Rows from block 7 of the denoiser of a small text-conditioned image flow-matching model, named by matrix and row number. Rows with one number belong to one neuron. Each number is 128 + 24 x the weight over its row's rms, rounded and kept within 0 to 255. All counts start at 0. After the name is the row's rms in percent of the matrix's.
Before each neuron's rows are labels from the 100 images, of 14976 (inputs lightly noised), where the neuron reaches its highest value: "strongest on" is what is common among them. Only what is clearly more common there than usual is listed. The data: photos of plants, animals and fungi (iNaturalist). In brackets: how many of the 100, against the usual share in percent.
# fc1: MLP up (model.blocks.7.mlp.fc1.weight, 768x128), inputs 0-127
# fc2: MLP down (model.blocks.7.mlp.fc2.weight, 128x768, transposed), outputs 0-127

strongest on: order Lepidoptera (35 vs 13.7)
fc1.465 101 [126 117 145 117 153 146 107 160  94 100  94 167 164 148 150 143 106 124 152 160 156  83 151 166 162 154 142 106 147 139  81 150  87 107 138 131  97 117 177  92 136 136 115 145 123 126  70 119 115 135 130 124 115 142 142 145  83 117 167 148 153 111 144 142 124 109 150 141 109 134 109 122 145 154  88 133 165 137  84 130 114 110 121 127 142 123 149 110 139 147 102 166 119 105 116 133 161 135  97 136 173 147 156 126 129  65 135 165 112 132 151 127 160 114 184 111 139 136 137 127 124 137 145 122 157  96  83 109]
fc2.465 098 [111 120 125 158 137  92 112 124 101 109 156 131 137 147 128 131 129  75 175 128 106 121 128  82 128 138 118 130  82 140 137  87 115 118 108 128 108 121 133 122 164  67  98 121 134 120 126 130 134 144 128 125 124 128 166 128 115 176 111 117 120  99  93 142 187 112 111 183 110 133 105 119 108 129 131 127 166 155 112  63 134 135 125 122  97 111 161 171 105 163 138 121  87 155 129 126 126 128 120 149 132  68 140 128 148  60 111 108  93 119 139 139 105 103 100 106 145 148 143 117  77 149 137 113 122 112 126 122]

strongest on: class Insecta (81 vs 29.2); phylum Arthropoda (81 vs 30.9); order Lepidoptera (36 vs 13.7)
fc1.607 105 [105 144 141 142 116  99  95  72 114 111 103  60 136 125 142 159 109 126 144 126 117 175  63 106 118 135 124 174 143 133 145  71 105 126 155 127 168 159 170 137 142 159  91 116 109 175 151 120 106 146 149 146 153 113 170 138 146 114 125 108 101 113 136 123 140 144 146 133 132 125 110 121 134 138 126 113 140 147 161 141 145 152 139 118 102 161 131 167 139 120 128 143 153 161 139 104  99 128 132 138 133  67 132 107 102 122 162 136 131 128 148 122 116 195 110 132 163 118  90 112 132 143 116 107 107 114 101 102]
fc2.607 109 [178 161 122  91 123 133 136 155 114 134 149 131 135 133 136 134 137 165 172 118 161 127  79 129 106  82 107 129 130 107 125 170 135 122 129 108 157 122 115 166 123 138 119 129 129 120 119 138 146  88 120 117 110 152 127 128 145 146 191 134 163 102 124 103 112 127 176 134 134 180 178 115 114 123 138 117 100 141 144 135 115 180 123  93 116 102 180 103 111 144 114 100 131 170  98 156  94 118 118 137 106 153 111 138 100 171 159 128 151 147 201 119 116 167 129 110 105 133 128 145 154 108 116 140 129  99 114 118]

strongest on: order Lepidoptera (31 vs 13.7)
fc1.119 092 [153 122 121 129 109 119 179 140 124 140 104 138 123  86 119 101 142 162 126 158 121 108 114 134 144  98 113 123 117 122  98 149 122  93 120 107 152 127 150 174 173 114 144 146 120 126  94 113 136 104 115 139 145 117 133 112 141 175 120  99 165  85 139 127 171 111 119 100 123  77 149 148 146 195 122 114 131 131  95 148 178 168 150 121 166 169 116 198 126 110 162 164 162  97 124 145 133 121 120 121 139 147 140 104 126 131 152 142  97 136 114 101 123 108 156 108 137  99 114 101 131 114 128 103 120 150  77 148]
fc2.119 105 [120 131 132 113 131 132 209 148  90 129 146 104 128 164 143 172 140  85 120 130 125 115 123 135 130 173 183 122 204 137 133 125 136 113 111 142  97 115 128 115 109 130 147 141 118 125 129 142 134 144 119 141  94 118 137 123 135 124 144 108  94 106  63  90 106 118  86 128 102 180 158 145 144 121 117 126 144 148 132  78 124 155 147 130 124 162  81 141 116 127 134 161 138 183 118 137 161 134 124 127  95 137 131 138 125 123  95 144 159 114 111 111 152 119 149  72 125 153  87 125 126 129 161 129 125 147 103 124]

strongest on: class Insecta (60 vs 29.2); phylum Arthropoda (60 vs 30.9); order Lepidoptera (35 vs 13.7)
fc1.551 086 [135 111 165 132 149 154  96 174 117 147  83 154 134 119 173 122 129 151 136 188 149  96 145 128 153 151 143  97 130 124 124 122 121 136 138 119 107 129 127 111 164 150 128 131 118 135 116  96 114 158 144 123 154 138 119 143  94 122 153 140 142 146 194 112 123  90 134 137 143 195  95  99 151 136  61 141 127 134 145 129 100 143  71 113 136 112 151  92 132 174  93 108 161 144 121 134 145 109 103 100 134 102 120 127 147  91  99 143 157 119 135 140 150 109 148 150 125 121 124 147 150 157 138 113  98  89 159 100]
fc2.551 086 [114 106 133 164 124 119 182  84  94 138 178 134 143 134 127 151 140 109 145 121 125  87 123 145 140 132 119 118 150 160 124 123 159 140 117 124  88 104 134 120  92 100 144 122 132 118 131 137 147 123 146 153 141 133 152 157  97 141  81  77 114 122  38 153 140 116 115 126 119 125 139 144 163 132 152 118 139 129 108  53 133 121 121 158 158 138 129 184 126 106 156 162 163 174 108 116 115 104 124 131 143 141 138 135 130 142 111 152 135  96 131 127 136 119 117 133 123 134 108  96  92 123 133 133 128 112 118  51]

strongest on: class Aves (83 vs 55)
fc1.530 092 [ 63  87 149 142 125 117  62  95 131 124 123 131 126 121 144 137 134 148 106 136 132 143 144 136 110 115  88 141 191 137 129 102 145 129 179 128 164 149 144  88 108 103 102 144 123 128 151 156 124 126 115 135 147 127 102 118 133 138 156 110 104 110 139 135 141 140 132  99 106 138 178 108 131 111 142 119 166  92  95 148 132 121 137 162 135 138 128 123 130  83 135 100 153 133 166 118 141 134 115 149  98 178 110 211  92 119 100 110 119  97 137 146 162 143  79 103 152 158 132 121 150 146 151 140 139 132 145 132]
fc2.530 095 [143 149 122 118 116  81 127  96 106 127 127 123 121 115 110 126  97 158 128 115 138 108 108 111 121  85  85 122 131 126 105 207  96 126 118 137 119  92 123 132 179 180 148 126 116 135 134 128  83 103 161 134 109 139 110 127 159 175 132 112 149 136 153 147 136 137 153  88 114 188 124  98 109 129 147 128 108 129 141 128 126  92 137  97 111  94 146 119 108 189 107 118 173 128 159 124 105 132 136 111 111 101 134  70 125 147 158 122 106 125 143 148 117 155 121 140 123 121  85 112 176 125 109 136 127  85 128 155]

strongest on: phylum Chordata (93 vs 60.8); class Aves (92 vs 55); order Passeriformes (67 vs 24.9)
fc1.133 125 [150 137 135 178 128 128 103 114 119 107 162  92 110 141 100 110 138 147 158 138 176 128 163 118 136 110 160 108 157 124 138 125 125 166 128 104 137 143 113 116 151 181 114 126 153 108 145 106 124 106  88 143 149 143 102 121 136 158 151 120 155 141  93 167  93 142 168 150 155 115 116 144 137 104 131 136 141 105  88 155 101 117 104 128 110 122 184 116 113 132 132 101 128 168 123 147 136 130 117 130 140 134 158 179 112  79 130 107 136 141 139 179 143 126 159  63 153 122  98 120 165  97 122  70 111 143 138 149]
fc2.133 131 [129 108 137 140 118 128  91 128  88 129 161 118 141 152 144 112 168  83 140 116 135 135 109 109  89 169 122 125 111 109 139  82 159 134 121 133 109 154 131 138 145 172 110 114 140 132 127 131 158 109  93 122  95 131 111 125 142 118 141  91 153 123 112 112  72  91 154 100 101 115 173 131 105 133 119 125 130 122 118 126 123 134 134  98 114 143 120  91 113  87 179 133 135  99 128 130 134 107 124 133 148 134 153 140 190 159 134 126 147 131  62  99 121 120 144  66 142 117 145 114 146 134 110  38 136 116 117 112]

strongest on: order Passeriformes (53 vs 24.9)
fc1.321 099 [111 136 143 147 126  99 141 133 106 154 123  83 128 134 155 128 114  87 114 142  86 143 139 149 155 115 126 127 159  84 119 126 164 144 106 113  77 104 115 147 121 139 140 116 121 133 145 116 124 138  97 125 134 149 113 162 148 102 143 128 150 134 107 150 138 164 111  77  99  78 160 139 156 125 119 137 138 161 111 121 141  87 106 127 147 151 170 128 121 123 126  79 117 102 161 137 122 134 112 183 134 134 119  97 173 142  43 141 111 141 123 116 149 142  77 154 156 146 101 157 157 119 130 157 104 114 142  89]
fc2.321 091 [145  77 126 167 144 137  97 141 111 139 176 152 130 181 131 105 146 160 164 120 108 122 146 112 132 137 110 109 172 141 128 132  93 123  92 137  99 135 133 164 130 155 139 141 115 117 125 128 134 130  88 146 127 104 137 114 182  76 121 121 167 125 157  97 122 126 172 119 122 127 147 167  99 127 142 144 128 107 152 128 131 121 119 153 134 113 191 138 130 135 119  85 181 171 185 114 145 125 144 100 114 155 106 111 123 149 102 128  96 141 122 141  88 150 117 153 121 111  97  86 139 119  79 115 125 108 121 147]

strongest on: order Passeriformes (63 vs 24.9)
fc1.282 110 [115 130 119 119 156 142 110  77  62 156 133 120 122 137 136  91 136 137 146 152 136 140 119 100 179 169 124 143 126 105 130 131 104 138 152 120 158 127 112 141  93 135 165 111 126 123 149 119 159 151 135 118 150 149 151 163 149 124 122 129 135 144 115 117 127  99 175 144 151 148 161 115 124 165 146 175 125 114 143  83 125 164  91  89  97 130 104 116 149 135  83 136 154  88 114 181 134 103 110 147 141 156 131 145 158 137 135 124 114  92 197 102 129 109 121 143 141 108 159 158  97 101 121  80 134 140 113 106]
fc2.282 109 [ 89 145 133 157 137 124 148 157  96 122 118 134 123 118 113 150  92 135 162 134 115 117 105 127 171 120 139 128 146 118 119 105 163 125  99 130 157 181 126 120 119 146 131 139 126 140 131 125 160 150  91 119 140 112 149 153 107 131 172 108 114 105 145  98 107 155 100 149 146 167 182 123 145 121 142 132 107 131 142 144 132 124 125 184 103 116 147 111 124 146 130 137 166 150 128 125 168 101 111 198 129 122 122 150 103 202 115 141 100 132 106 155 139  91 142 148 141 159 146 114  88 181 111 164 122 144 186 143]

strongest on: order Lepidoptera (31 vs 13.7)
fc1.268 084 [111 122 130 142 120 138  96 158 104 113 111 100 119 113 148  98 133 136 141 177 150 103 142 191 172 145 135 106 142 103 130 122 132 100 121 120  89 108 133 152 143 138 164 130 121 116 101  86 120  99 122 137 112 133 120 117 114 163 135 177 144 133 130 142 164 134 155 131 129 124 122 180 149 175  84 120 134 134 110 101 149 138 134 142 175 169 129 146 126 100 155 163 162 117 133 123 118 123  95 121 137 162 154 103  77 100  96 174 110  96 141 116 139 136 161 101 162 126 139  95  99 126 125  90 133 172  80 142]
fc2.268 074 [115 115 131 174 131 128 112 101  79 138 141 116 123 149 123 174 113 102 120 135 147 119 110 108 110 102 109 136 143 149 136 116 113 126 104 131  41 134 114 140 104 118 134 128 119 136 134 126 125 138 174 124 111 130 146 144 136 181 129 104 105 100  79  75 136 141 112 175 142 122 138 129 134 133 164 136  93 142 131  88 129 141 140 140 143 128 132 116 128 134 115 176 159 156 158 143 145 108 127 148 120  88 129 157 158 110  57 115 153 116 142 125 172 117 143  94  87 161 139 115 116 183  84 159 118 126 132 141]

strongest on: class Aves (87 vs 55); order Passeriformes (61 vs 24.9)
fc1.713 116 [160 118 133 109 166 158 144 157 107 144 128 128 108 137 125 124 148 121 158 157 137 132 148 150 140 136 120  81 133 101 148 131 104 159 122 115 105 125  68 112 115 162 147 113 196 133 171 118 111 149 106 120 177 159 106 102 121 122 154 151 114 133 148 106 124 132 139 128 101 104  89 134 101 105  92 174 124 155 133 106  81 112  90 101  76 124 114 136 158 162 132 140 142 138 119  99 155 132  85 117 155 104 171 148 144 116 102 129 134 144 170 147 143 147 151 110 130 128  81 139 138 109 137 155  97  94 141  93]
fc2.713 125 [151  91 130 127 132 109 144 130 138 126 112 105 130 137 156 167 143 106 103 129 121 151 190 152 178  97 167 124 117 109 133 163 136 138 108 129  90 158 137 158 113  84 121 122 130 133 140 128 115 124 119 115 138 129 109 156 130 165 146 109 151 173 133 104 138 129 141 126 103 161 201 124 120 127 137 131 145 142 164  87 122  78 138 115 106 125  97 123  79  75 137  85 113 118 113 117 163 126 116 138 132 185 165 124 106  96 109 149 144 109 132 175 126 130 121 121  90 131 134 117  99 157 111 121 123  84 111  96]

strongest on: phylum Arthropoda (83 vs 30.9); class Insecta (82 vs 29.2); order Lepidoptera (33 vs 13.7)
fc1.419 093 [129 136 144 149  85 124  99 111 121 127 102 106 152 127 131 156  98 117 118  90  79 161 125 144  96 138 107 137 156  77 105 103 125  92 116 145 138 149 190 148 146 153 123 166  85 107  74 118 149 152 148 143 117  92 134 141 138 124 125 169 135 131 118 156 120  98 145 144 139  77 111 161 170 121 108  53 152 139 134 151 161 137 178 136 113 130 141 108 131 144 120 160 132 193 156 131 148 143 155 128 133 138 139 128 140 145 112 137 134 114 115  76 116 127 117 123 124 127 151 155 116 130 104 105 128 108 147 123]
fc2.419 102 [127 129 116  44 123 112 105 128 144 153 133 138 133 152 142 146 117 115 119 137 137 110 114 117 124  79  86 116 123  96 120 158 117 133 177 148 160 123 131 138 102 128 124 130 129 130 136 125 117  89 112 119 110 133  99  75 143 115 121 205 124 122 147 151 106 111 156 137 120  91 179  74 104 132 149 135 158 151 108 148 122 138 122 119  82 119 133 136 122 116 138 145 146 161 103 131  90 165 113 153 160 161 116 141  65 160 100 122 141 147 139  93 153 112 162  96 121 118 140 136 112 150 131 157 126  97 134 162]

strongest on: order Passeriformes (50 vs 24.9)
fc1.10 091 [154  97 142 157 134 109 138 152 140 133  82 155 131  87 144 140 140 153 114 146 166 119 143 124 141 110 130 108 118 106 122 115 114 143 149  97 107 106 142 134 139 132  87 147 123 132 120 144 108 144 146 131 184 155 122 104 116 160 147  76 168 108 177 136 114 104 130 117 126 130 145 143 142 163  85 144 130 118  74 154 115 121 147 103 152 148  88 150 131 133  93  87 166 151  89 164 134 134 129 113 124 113 120 188 144  93  89  85 136  90 134 155 114 140  86 130 139  98 119 157 130 164 178 113 115 112 133 128]
fc2.10 090 [126 156 127 128 139 114 160 136 118 129 109 100 140 113  63  95 134  92 114 126  94 133 135 129 130 149  83 136 102 153 136 120 157 121 134 136 131 124 130  79 158 170 155 135 134 138 111 135 143 164 147 130 106 125 162 114 107 115 136  42  94 134  91 144 127 112 124 106 138 104  89 140 129 114  76 124 150 136 147 108 115 106 117 127 155 112  98 186 120 148 107 151  97 151 125 149 143 100 130  86  97 118 137 105 146 136 126 138  93  99 113 148  86 134 165 118 105 164 159 123 153  92 109  99 138 163 101 150]

strongest on: phylum Chordata (95 vs 60.8); class Aves (93 vs 55); order Passeriformes (70 vs 24.9)
fc1.560 123 [158 153 137  92 116 120 130  94 114 169 104 128 114 156 114 128 131  97 120 159 161 131 144 154 143 126 134 104 148 139 140 181  98 157 133 101 110 168 109 146 149 157 115 126 163 101 119  93 150  98 151 143 110 130 112 113 131 112 113 114 144 113 114 117  81 114  99  69 108 147 108 135 160 118 116 137 155 126 124 145 100 123 105 115 132 122 147 181 126 160 108 119 126 178 146  98 119  83 110 104 137 137 115 112 157  77 123 142 124  99 136 154  51 108 102 116 128 137 149 192 136 119 125 134 145 167 111 134]
fc2.560 123 [143 131 130 114 146 136 138 110 102 108 139 132 130 120 130 128 124  71 113 120 162 124 143 134 142 130 110 125  83 103 130  98 148 131 154 120 140 136 120 193 137  71  89 127 123 116 132 113 147 129 161 114 118 132 128 129 163 144 144 114 117 154  71 155 131 119 116 134 130 154 148 150 149 128 117 134 127 217 142 121 111 116 118 152  72 102  97 148 126 110 108 137  97  98 125 125 122 139 106 157  85 153 147  89  64 142 117 130 157 130 126 148 116 160 127 115 139 179  99 182 138 110 121 163 124 133 104  89]

strongest on: phylum Chordata (94 vs 60.8); class Aves (93 vs 55)
fc1.756 096 [159 145 112 150 135 113 156 160 136 128  73 168 108 164 137 148 141 132 155 115 148 108 139 143 114  82 118 114 114 114 185 170 153 171  97 113  99 123 107 139  72  88 121 118 169 119 160  99 126 107 104 117 109 153 102 175  74 114 132  73 112 121 122 117 104 125 132 130 115 135  92 136 127  78 121 152 139 161 128 131  90 102 102 131 129 127 136 146 138 136 123 102  75 110 142 105 120 140 133 141 107 136 138 124 132 121 153  84 142 123 149 138 117  87 140 141 117 156 134 112 135 121 141 152  69 118 157 137]
fc2.756 096 [127 194 123 141 132 136 146 103 120 123 168  91 151 157 138 123 143 109 152 126  61  94 132 152 132 136 100 138 111 118 142  67 137 125 145 124 156  84 132  85 191 164 147 131 125 118 134 116 132 118 142 134 102 132 166 100 105 136 103  81 135 123 130 162 133 123 132 139 114 160  94 121 140 133 156 136 127 133 131 111 114 113 125 140 145 126 118 153 140 134 138  95 110 121 163 102  75 183 120  76 114 143 149 119 128 123 131 138 107 125 165 128 118  70 113 121 116 120 126 173 111 127 126 150 123  88 176  99]

strongest on: order Lepidoptera (31 vs 13.7)
fc1.672 113 [110 130 111 149 107 168 103 142 101 180 115 127 135 132 146 143 124 106 119 134 167  79 126 145 108 127 125 141 153 142 105 141 136  77 163 133 126 132 167 139 125 143 166 136 114 177 113 138 139 148 123 163 130  86  87  75 105 130 134 105 124  89 139 169 135 121 132 149 148 101 133 138 134 124 123  90 110 128 158 116 146 136 145 141 131  74 111 121 120 109 139 103 106 181  99 165 159 152 107 135 136 110 151 103  77 170 169 138  99 148 113 100 168 166 134 105 138 103 119  96 106 118 119 142 142 171 134 141]
fc2.672 112 [138 108 127 135 128 123 131 113 100 214 146  92 122 157 167 106  99 135 105 123 135 110 182 120 112  95 169 135 118 113 130 126 139 127 112 134 121  98 130 136 131 131 115 125 130 126 123 130 133 124  95 128 104 124  65 173 109 147 115 119 166  90 120 187 129 141 109 114 161 118 144 117 144 124 124 125 131 140 109 143 132 125 133 125 100  81 134 121 173 112 116  84  79  95 100 138 153 155 136 174 134 140 133 117 153 162 160 119 128 142  91  78 171 162 136 156 132 131 108 155 120 163  99 102 128 139  95 128]

strongest on: class Insecta (64 vs 29.2); phylum Arthropoda (64 vs 30.9); order Lepidoptera (35 vs 13.7)
fc1.438 111 [155 123 118 173 122 141 102 153  81 126  83 151 109 126 108  98 122 155 120 139 126 102 132 123 117 143  91 126 135 134 140 103 153 139 140 139 114 116 130 107 151  94 135 127 143 125 132  99 137  80  94 136 112 122 119 149  90 172 132 152  48 102 125  86  89 128 131 117 118 128 172 162 135 165 141 121 141 117 113 113 149 158 114 110 121 150 187 147 143 126 129 181 126 151 115 160 143  77  98 103  90 143 147 140 159 108 120  95 152 151 152 117 169 137 150 185 149 129 139 160 118 140 136 112 135 135 128 123]
fc2.438 109 [122 137 134 145 117 163  97 125 104 122 168 129 137 190 125 115 102 103 136 126 134  87 152 165 111 132 121 130 148 123 123  99  92 133 133 125 150 110 118 147 123 149  83 142 131 126 130 134  99 146 128 130 108 127 127 135 120 100 128 137 154 155 162  97  93 120 111 152 140 156 133 125 165 135 138 135 106 110 135 105 132 136 142 118 162 147 164  66 185 151 122 193 145 140  96 149  67 110 154 129 181 164 146 124  89 117 138 126  89  81 130 136  95 135 107 121 167 131 136 129 104 110 114 172 135  98 158 155]

strongest on: order Passeriformes (51 vs 24.9)
fc1.407 102 [157 151 128 132 155 134 149 116 121 127 131 100 137 120 136 150  94  69 141 127 102 144 108 108 170 103 107 132 151  91 125 119  97 111 144 149 134  97 145 143 145 111 103 150 115 108 142 164 126 160 150 140 199 132 156 135 147 130 154  88 165 111 112 116 144 131 143 136 122 106 133 152 111 121 117 144 140 105  93  89 133 129 136 116 138 142 156 139 112 194  86 125 154 136  96  91 169 119 115 157 137 182 140 175  91 146 143 131 114 106 132 152 153 158 124 100 105  89 158 152 103 124 145  99 147  88 155 112]
fc2.407 097 [119 128 134 132 136 116 160 137 140 106  92 152 131 111  85  96 168 140 134 138 148 148 134 139 100 187 155 116 109 122 135 103 108 110 125 141 104 193 141 129 180 152 151 142 129 132 142 118 134 151 112 139 148 108 152 121 181 113 113 103 135 145 137 121 138 120 119 130 137 148 136 152  98 136  69 142 154 121 144 153 130 101 126 130  93 173 132  55 157 136 151 143 112  95 110 127 187  97 145 139 109  97 136 115 168 133 149 128 120 158 113 113  93 125  82 171 131 128 157 138 133 124 155 116 121 166  99 160]

strongest on: phylum Tracheophyta (29 vs 7.3); kingdom Plantae (29 vs 7.3); class Magnoliopsida (27 vs 5.6)
fc1.312 099 [182 106 132  99 152 140 148 123 114 160 124 107 117  94 116 129 121 136 151 142 168  98 160 131 176  90 149 103 141  76 150 163 120 110  98 120 138 132 129 196 125 119 129 142  92 155 156 148 131 143 102 125 205 139 120 152  84 127 142 120 156 134 165 116 131 135 133 133 134 152  85 132 111 139 107 157 146 163 139 169  90 100 109  97 106 121 135 132 107 111 158 163 152  90 137 112 146 117 109 109 132 158 144 136 126 105 126 120 131 110 125 132 132 121 155 123 120 113  84 112 150 120 154 126  68 108 149 110]
fc2.312 103 [171 148 126 107 109 126 157 110 119 180 142  81 123 136 133 115 120 121 103 126 147 151 162 142 153 110 164 124  97 139 142 153  66 123 141 159 118 119 120 187 147 105 117 113 126 132 116 117 114 108 128 131 139 116 164 143 115 188 138 105 142 151 136 104 139 127  87 139  81 138 134 105 130 135 137 120  96 107 183 117 131 159 142 145 123 108 114 110 135 115 136 122 153 126 128 111 143 153 126 121 142 100 186 161 140 111  91 148 163 111  99 114 121 102  97 111 158 153 116 127  97 189  96 104 138  95 118  73]

strongest on: phylum Arthropoda (87 vs 30.9); class Insecta (82 vs 29.2)
fc1.532 098 [145 107 108 144 119 111 130 136 115  85 111 112 145 120 148 133 106 126 153 138 121 149  72 107  84 111 129 117 132  88  99 120  97  81  67 176 132 119 167 166 143 170 122 130  97 147  99 115 133 164 144 133  95 112 115 104 156 129 128 112 140 113 108 138 159 117 136 116 111 123 136 122 124 147 128  93 186 179 119 153 175 156 147 140 113 159 127  96 108 110 103 137 155  89 154 125 130 105 118  96 123 140 144 154 143 132 139 112 157 131 139 116 128 172 133 207 146 114 110 146 166 120 106 137 115 134 126 135]
fc2.532 096 [106 160 119 111 119 144 132 120 122 114 137 155 117 114 102 181 122 115 162 125  74 123 123 105  96 134 134 104 138 140 127 153  73 131  84 128 149 125 122 155 115 141 101 121 117 117 124 125 143 128 138 142  89 118 123  81 175 124 120 137 115 139 144  85 203  98 161 137 116 173 148 113 148 122 132 118 135  95 129 132 128 155 132 117  61 145 142 115 105 135 140 113  72 172 102 111 113 155 137 121  88 163 157 154 111 138 123 124 179 173 121  92 112 123 130 130 114 133 125 132 168 113 127 131 120 143 170 161]

strongest on: class Aves (87 vs 55); order Passeriformes (60 vs 24.9)
fc1.494 121 [116 126 154 133 119 141 105 124 105 151 152 110 129 122  86 124  92  95 107 148 165 134 150 149 119 126 141 102 143 137 126 119 161 130  88 128  59 157 136 119 138 106 105 113 151 131 130  99 180  80 171 168 139 125 100 107 155 103 137 127 120 104 169 112  95 180 118  79  99 156 104 112 139 137 122 117 128 106 127 135 118 150 120  82 144 154 131 159 162 159 132 123 140 132 129 117 118 179 112 182 169 172 158  95  93 104 111 124 118 109 129 139  94 141 132 104 107 143 140 116 126 125 165 142 156 132 125 123]
fc2.494 124 [127  95 125  88 137 149 162 124  91 132 162 114 141 137 151 114 155  97 129 121 162 137 100 154 140 113 146 124 147  94 122 126 178 121 129 116 186 153 133 170 131 101 102 117 128 126 128 122 117 159 111 128 143 132 144 170  71  91 143 109 100 124 132 157  73  89 100 182 114 148 140 148 108 130 141 123 126 174 140 135 132 162 124  90 155 126  90 170 157 146  96 167 114 117 108 150 132 139 140 138 105 114 112 120  92 110  81 113 125 133 114 170 117 111 109  70 129 156 136 136 141 105 144 124 139 136  97 119]

strongest on: order Lepidoptera (31 vs 13.7)
fc1.30 078 [138 110 116 136 148 151 120 144 135 139 133 167 143 168 112 137 122 114 127 134 157  99 130 170 107 121 140 126 142  86  84 103 124 135  88  76  85 125 125 106 183  91 125 135 149 110  91 142 130  97 122 116  94 152  99 158 103 115 160 147 161 116 152 141 131 117 145 100  98 109 121 168 118 162 103 133 136 154  90 125 105 112 115 109 133 153  72 119 128 124 131 168 148  77 117 100 141 135 118 117 178 154 143 117 144  92 113 162  83  85 143 142 115  91 157 126 126 134 105 128 122 157 155 129 150 147  96 103]
fc2.30 085 [119 102 131 126 129 116 125 154 113 127 104 114 125 152 113 165 119  99 154 122 106 107 105  79 145 164 143 135 110 157 142 155 118 126 121 104  61 138 123 132  66 123  72 129 127 112 129 119 108 141 140 123 103 137 127 146 111 165 131 158  97  94 111 109 169  89  96 159 132 123 103 117 150 115  92 120 138 127 134 114 115 160 126  95 116 114  95 176  96 110 134 124  57 133 101  99 143 161 133 164 141 105  99 157 146 121 100 101  96 122 100 140 127  75  96 119 132 153 110 113 118 162 133 129 126 111 107  87]

strongest on: phylum Arthropoda (74 vs 30.9); class Insecta (73 vs 29.2)
fc1.108 105 [147 139 100 131 111 123 147 106 122 123  56 115 160  89 135 127 112 180 121 131 177 135  97 128 147 117 128 186 125 102  95 105 131  71 134 140 139 115 177 132 151 119 139 120  93 183 138 148 141 100 139 130 118 117 149 141 139 112 131 132 136  78 156 145 144 117  94 117 141 126 123  90 136 174 155 104 155 124 159 156 190 163 160  84 104 116 142 137 126 148 168 159 129 130 133 123 136 176 129 142 110 108 130 129 154 151 107  92 107 140 127 117 139 146 138 141 145 101 141 139 125 108  94 122  97 133 140 136]
fc2.108 109 [161 137 134  63 123 117 188 135 124 118 154 125 121 125 127 180 145 116 144 132 104 131 121 132 127 139 155 116 141 134 137 155 127 128 143 125 129 130 129  96  71 167 157 124 134 122 127 134 125 126 136 117 107 142 130 114  94 143 104 115  99 118  76 119 108 130  91 128  99 141 118 120 156 128  99 124 161 115 155 130 118 151 126 129 104 130 208 162 126 116 133 183 139 167 119 108 145 209 122 152 132 186 127 100  96 160 132 124 165 126 141  90 124 122 119 112 130 118 123 149 115  89 167  85 133 127 117 109]

strongest on: order Lepidoptera (32 vs 13.7)
fc1.344 093 [142 100 128 112 157 140 130 163 120  97  95 170 147 116 166 147 121 129  85 151 124 106 152 131 131 152 121 121 146 127  71 137 122 128  86 110  84 124 133 119 168 118 139 126 141 117  78 129 129 143 149 123 113 141 147 107 168 128 141 146 140 109 165 145 124 168 103 129 123 117 130 139 169 169  96 136 146 135 122 146 133 152 141 155 150 142 104 111 154 170  50 112 150 122 135 110 144 120 114 160 141 150 130 141 124 117  71 153 113  67 137  99 127 132 103 108 101 124  83 100 149 147 178 121 117 102  96 126]
fc2.344 096 [168 135 134 126 122 119 159 120  96  98 150 140 124 162 127 107 144  98  92 129 112 118 149 138 139 184 120 125 117 143 121 116 150 126 141 122  84 148 128 169 114 155 157 134 127 127 133 127 138 161 141 115 128 135 165 140 152 108 129 104 138 113  69 152 147 126 156 107 132  86 110 151 139 117 128 134 143 127 143  98 119 101 125 103 143 149  98 133  89 127 194  83 168 119 129 133 161 111 127  63 127 109 147  95 167 118  92 110 110 100 192 122  91 173 132 118 156 146 117 112 136  97 134 137 104 180 117 115]

strongest on: order Passeriformes (54 vs 24.9)
fc1.296 092 [100 114  95 185 120 128  75 119 143 134 106  74 117 147  90 126 124 147 139 139 132 105 139 123 130 124 135 166 154 138 163 153 135 152  98 100 143 134 108 138 101 114 130 118 153 108 148 140 139 116 110 145 148 144 108 107 130 131 121  99 117 128 167 101 182 137 143  95 122 159  95 121 112  87 139 141 150  95 121 163 102 117 117 141 125 129 141 103 129 184  93  95  94 190 162 174 134 168 118 135 129 113 151 128  73 137 164  74 141 111 102 152 120 136 141 159 124 147 124 155 128 133 139 119 108 154 130 104]
fc2.296 084 [124 140 133 157 115 128 102 111  86  86 155 144 132  62 127 171 143 124 121 121 129 124 135 143 143 152 115 121 108 119 126 159 138 128  80 120 158 151 128  62 159  85  99 143 114 118 146 128 117 129 138 137 146 112 134  90 168 132 120 145 126 132 119 108 166 151 143 115 184  72 120 150 127 124 135 129 110  72 118 120 122 132 132 150 115 202 161 161 135 162 165 105 121  96 155 119 130 124 130  80 118 135 135 109 139  97 155 110 101 120 140 135 133 153 122 167 124 137 123 133 123 110  95 138 112 124  89 173]

strongest on: order Lepidoptera (35 vs 13.7)
fc1.351 095 [109 143 148 115 101 104 139 142 143 111 144 164 130  93 146 104  89 134 120 133 162 156 147 127 117 126  89 151 140  97 104 139 117  94 107 123 109 143 120 144 167 138 140 162 122 103 118 144 123 115 105 140 121 101 118  68 130 125 120 147 115 116 141 175 124 141 108 122 139  73 145 146 150 155 150  92 132 174 122 155 159 127 163 131 158 147  87 156 123 133 185 149 134 119 103 158 134 142 129 131 154 104 168 123 126 152 113 166 128 117 101  75 163 119 118  93 147  99 100  78 119 110 113 117 111 186  88 126]
fc2.351 098 [106  92 121 111 127 135 162 119  93 103 130 155 147 172 142 139 102 101 134 136 130 129 154 158 145  61  96 131 177 147 118 155 155 130 163 117 120 123 137 136  87 157 127 150 129 134 126 136 144 138  93 130 143 112 129 123 106 138 133 138 123 154 100 151 146 132 113 150  81 108  91 153 127 125 141 123 136 175  77  74 140 128 132 147  82 118 105 138 107  89  93  84 123 129 163 142 147 100 128 122 146 168 162 161 106 133 123 125 111 113 121  45 146 129 143 135 119 123  98 138 120 158 119 135 117 146 105 173]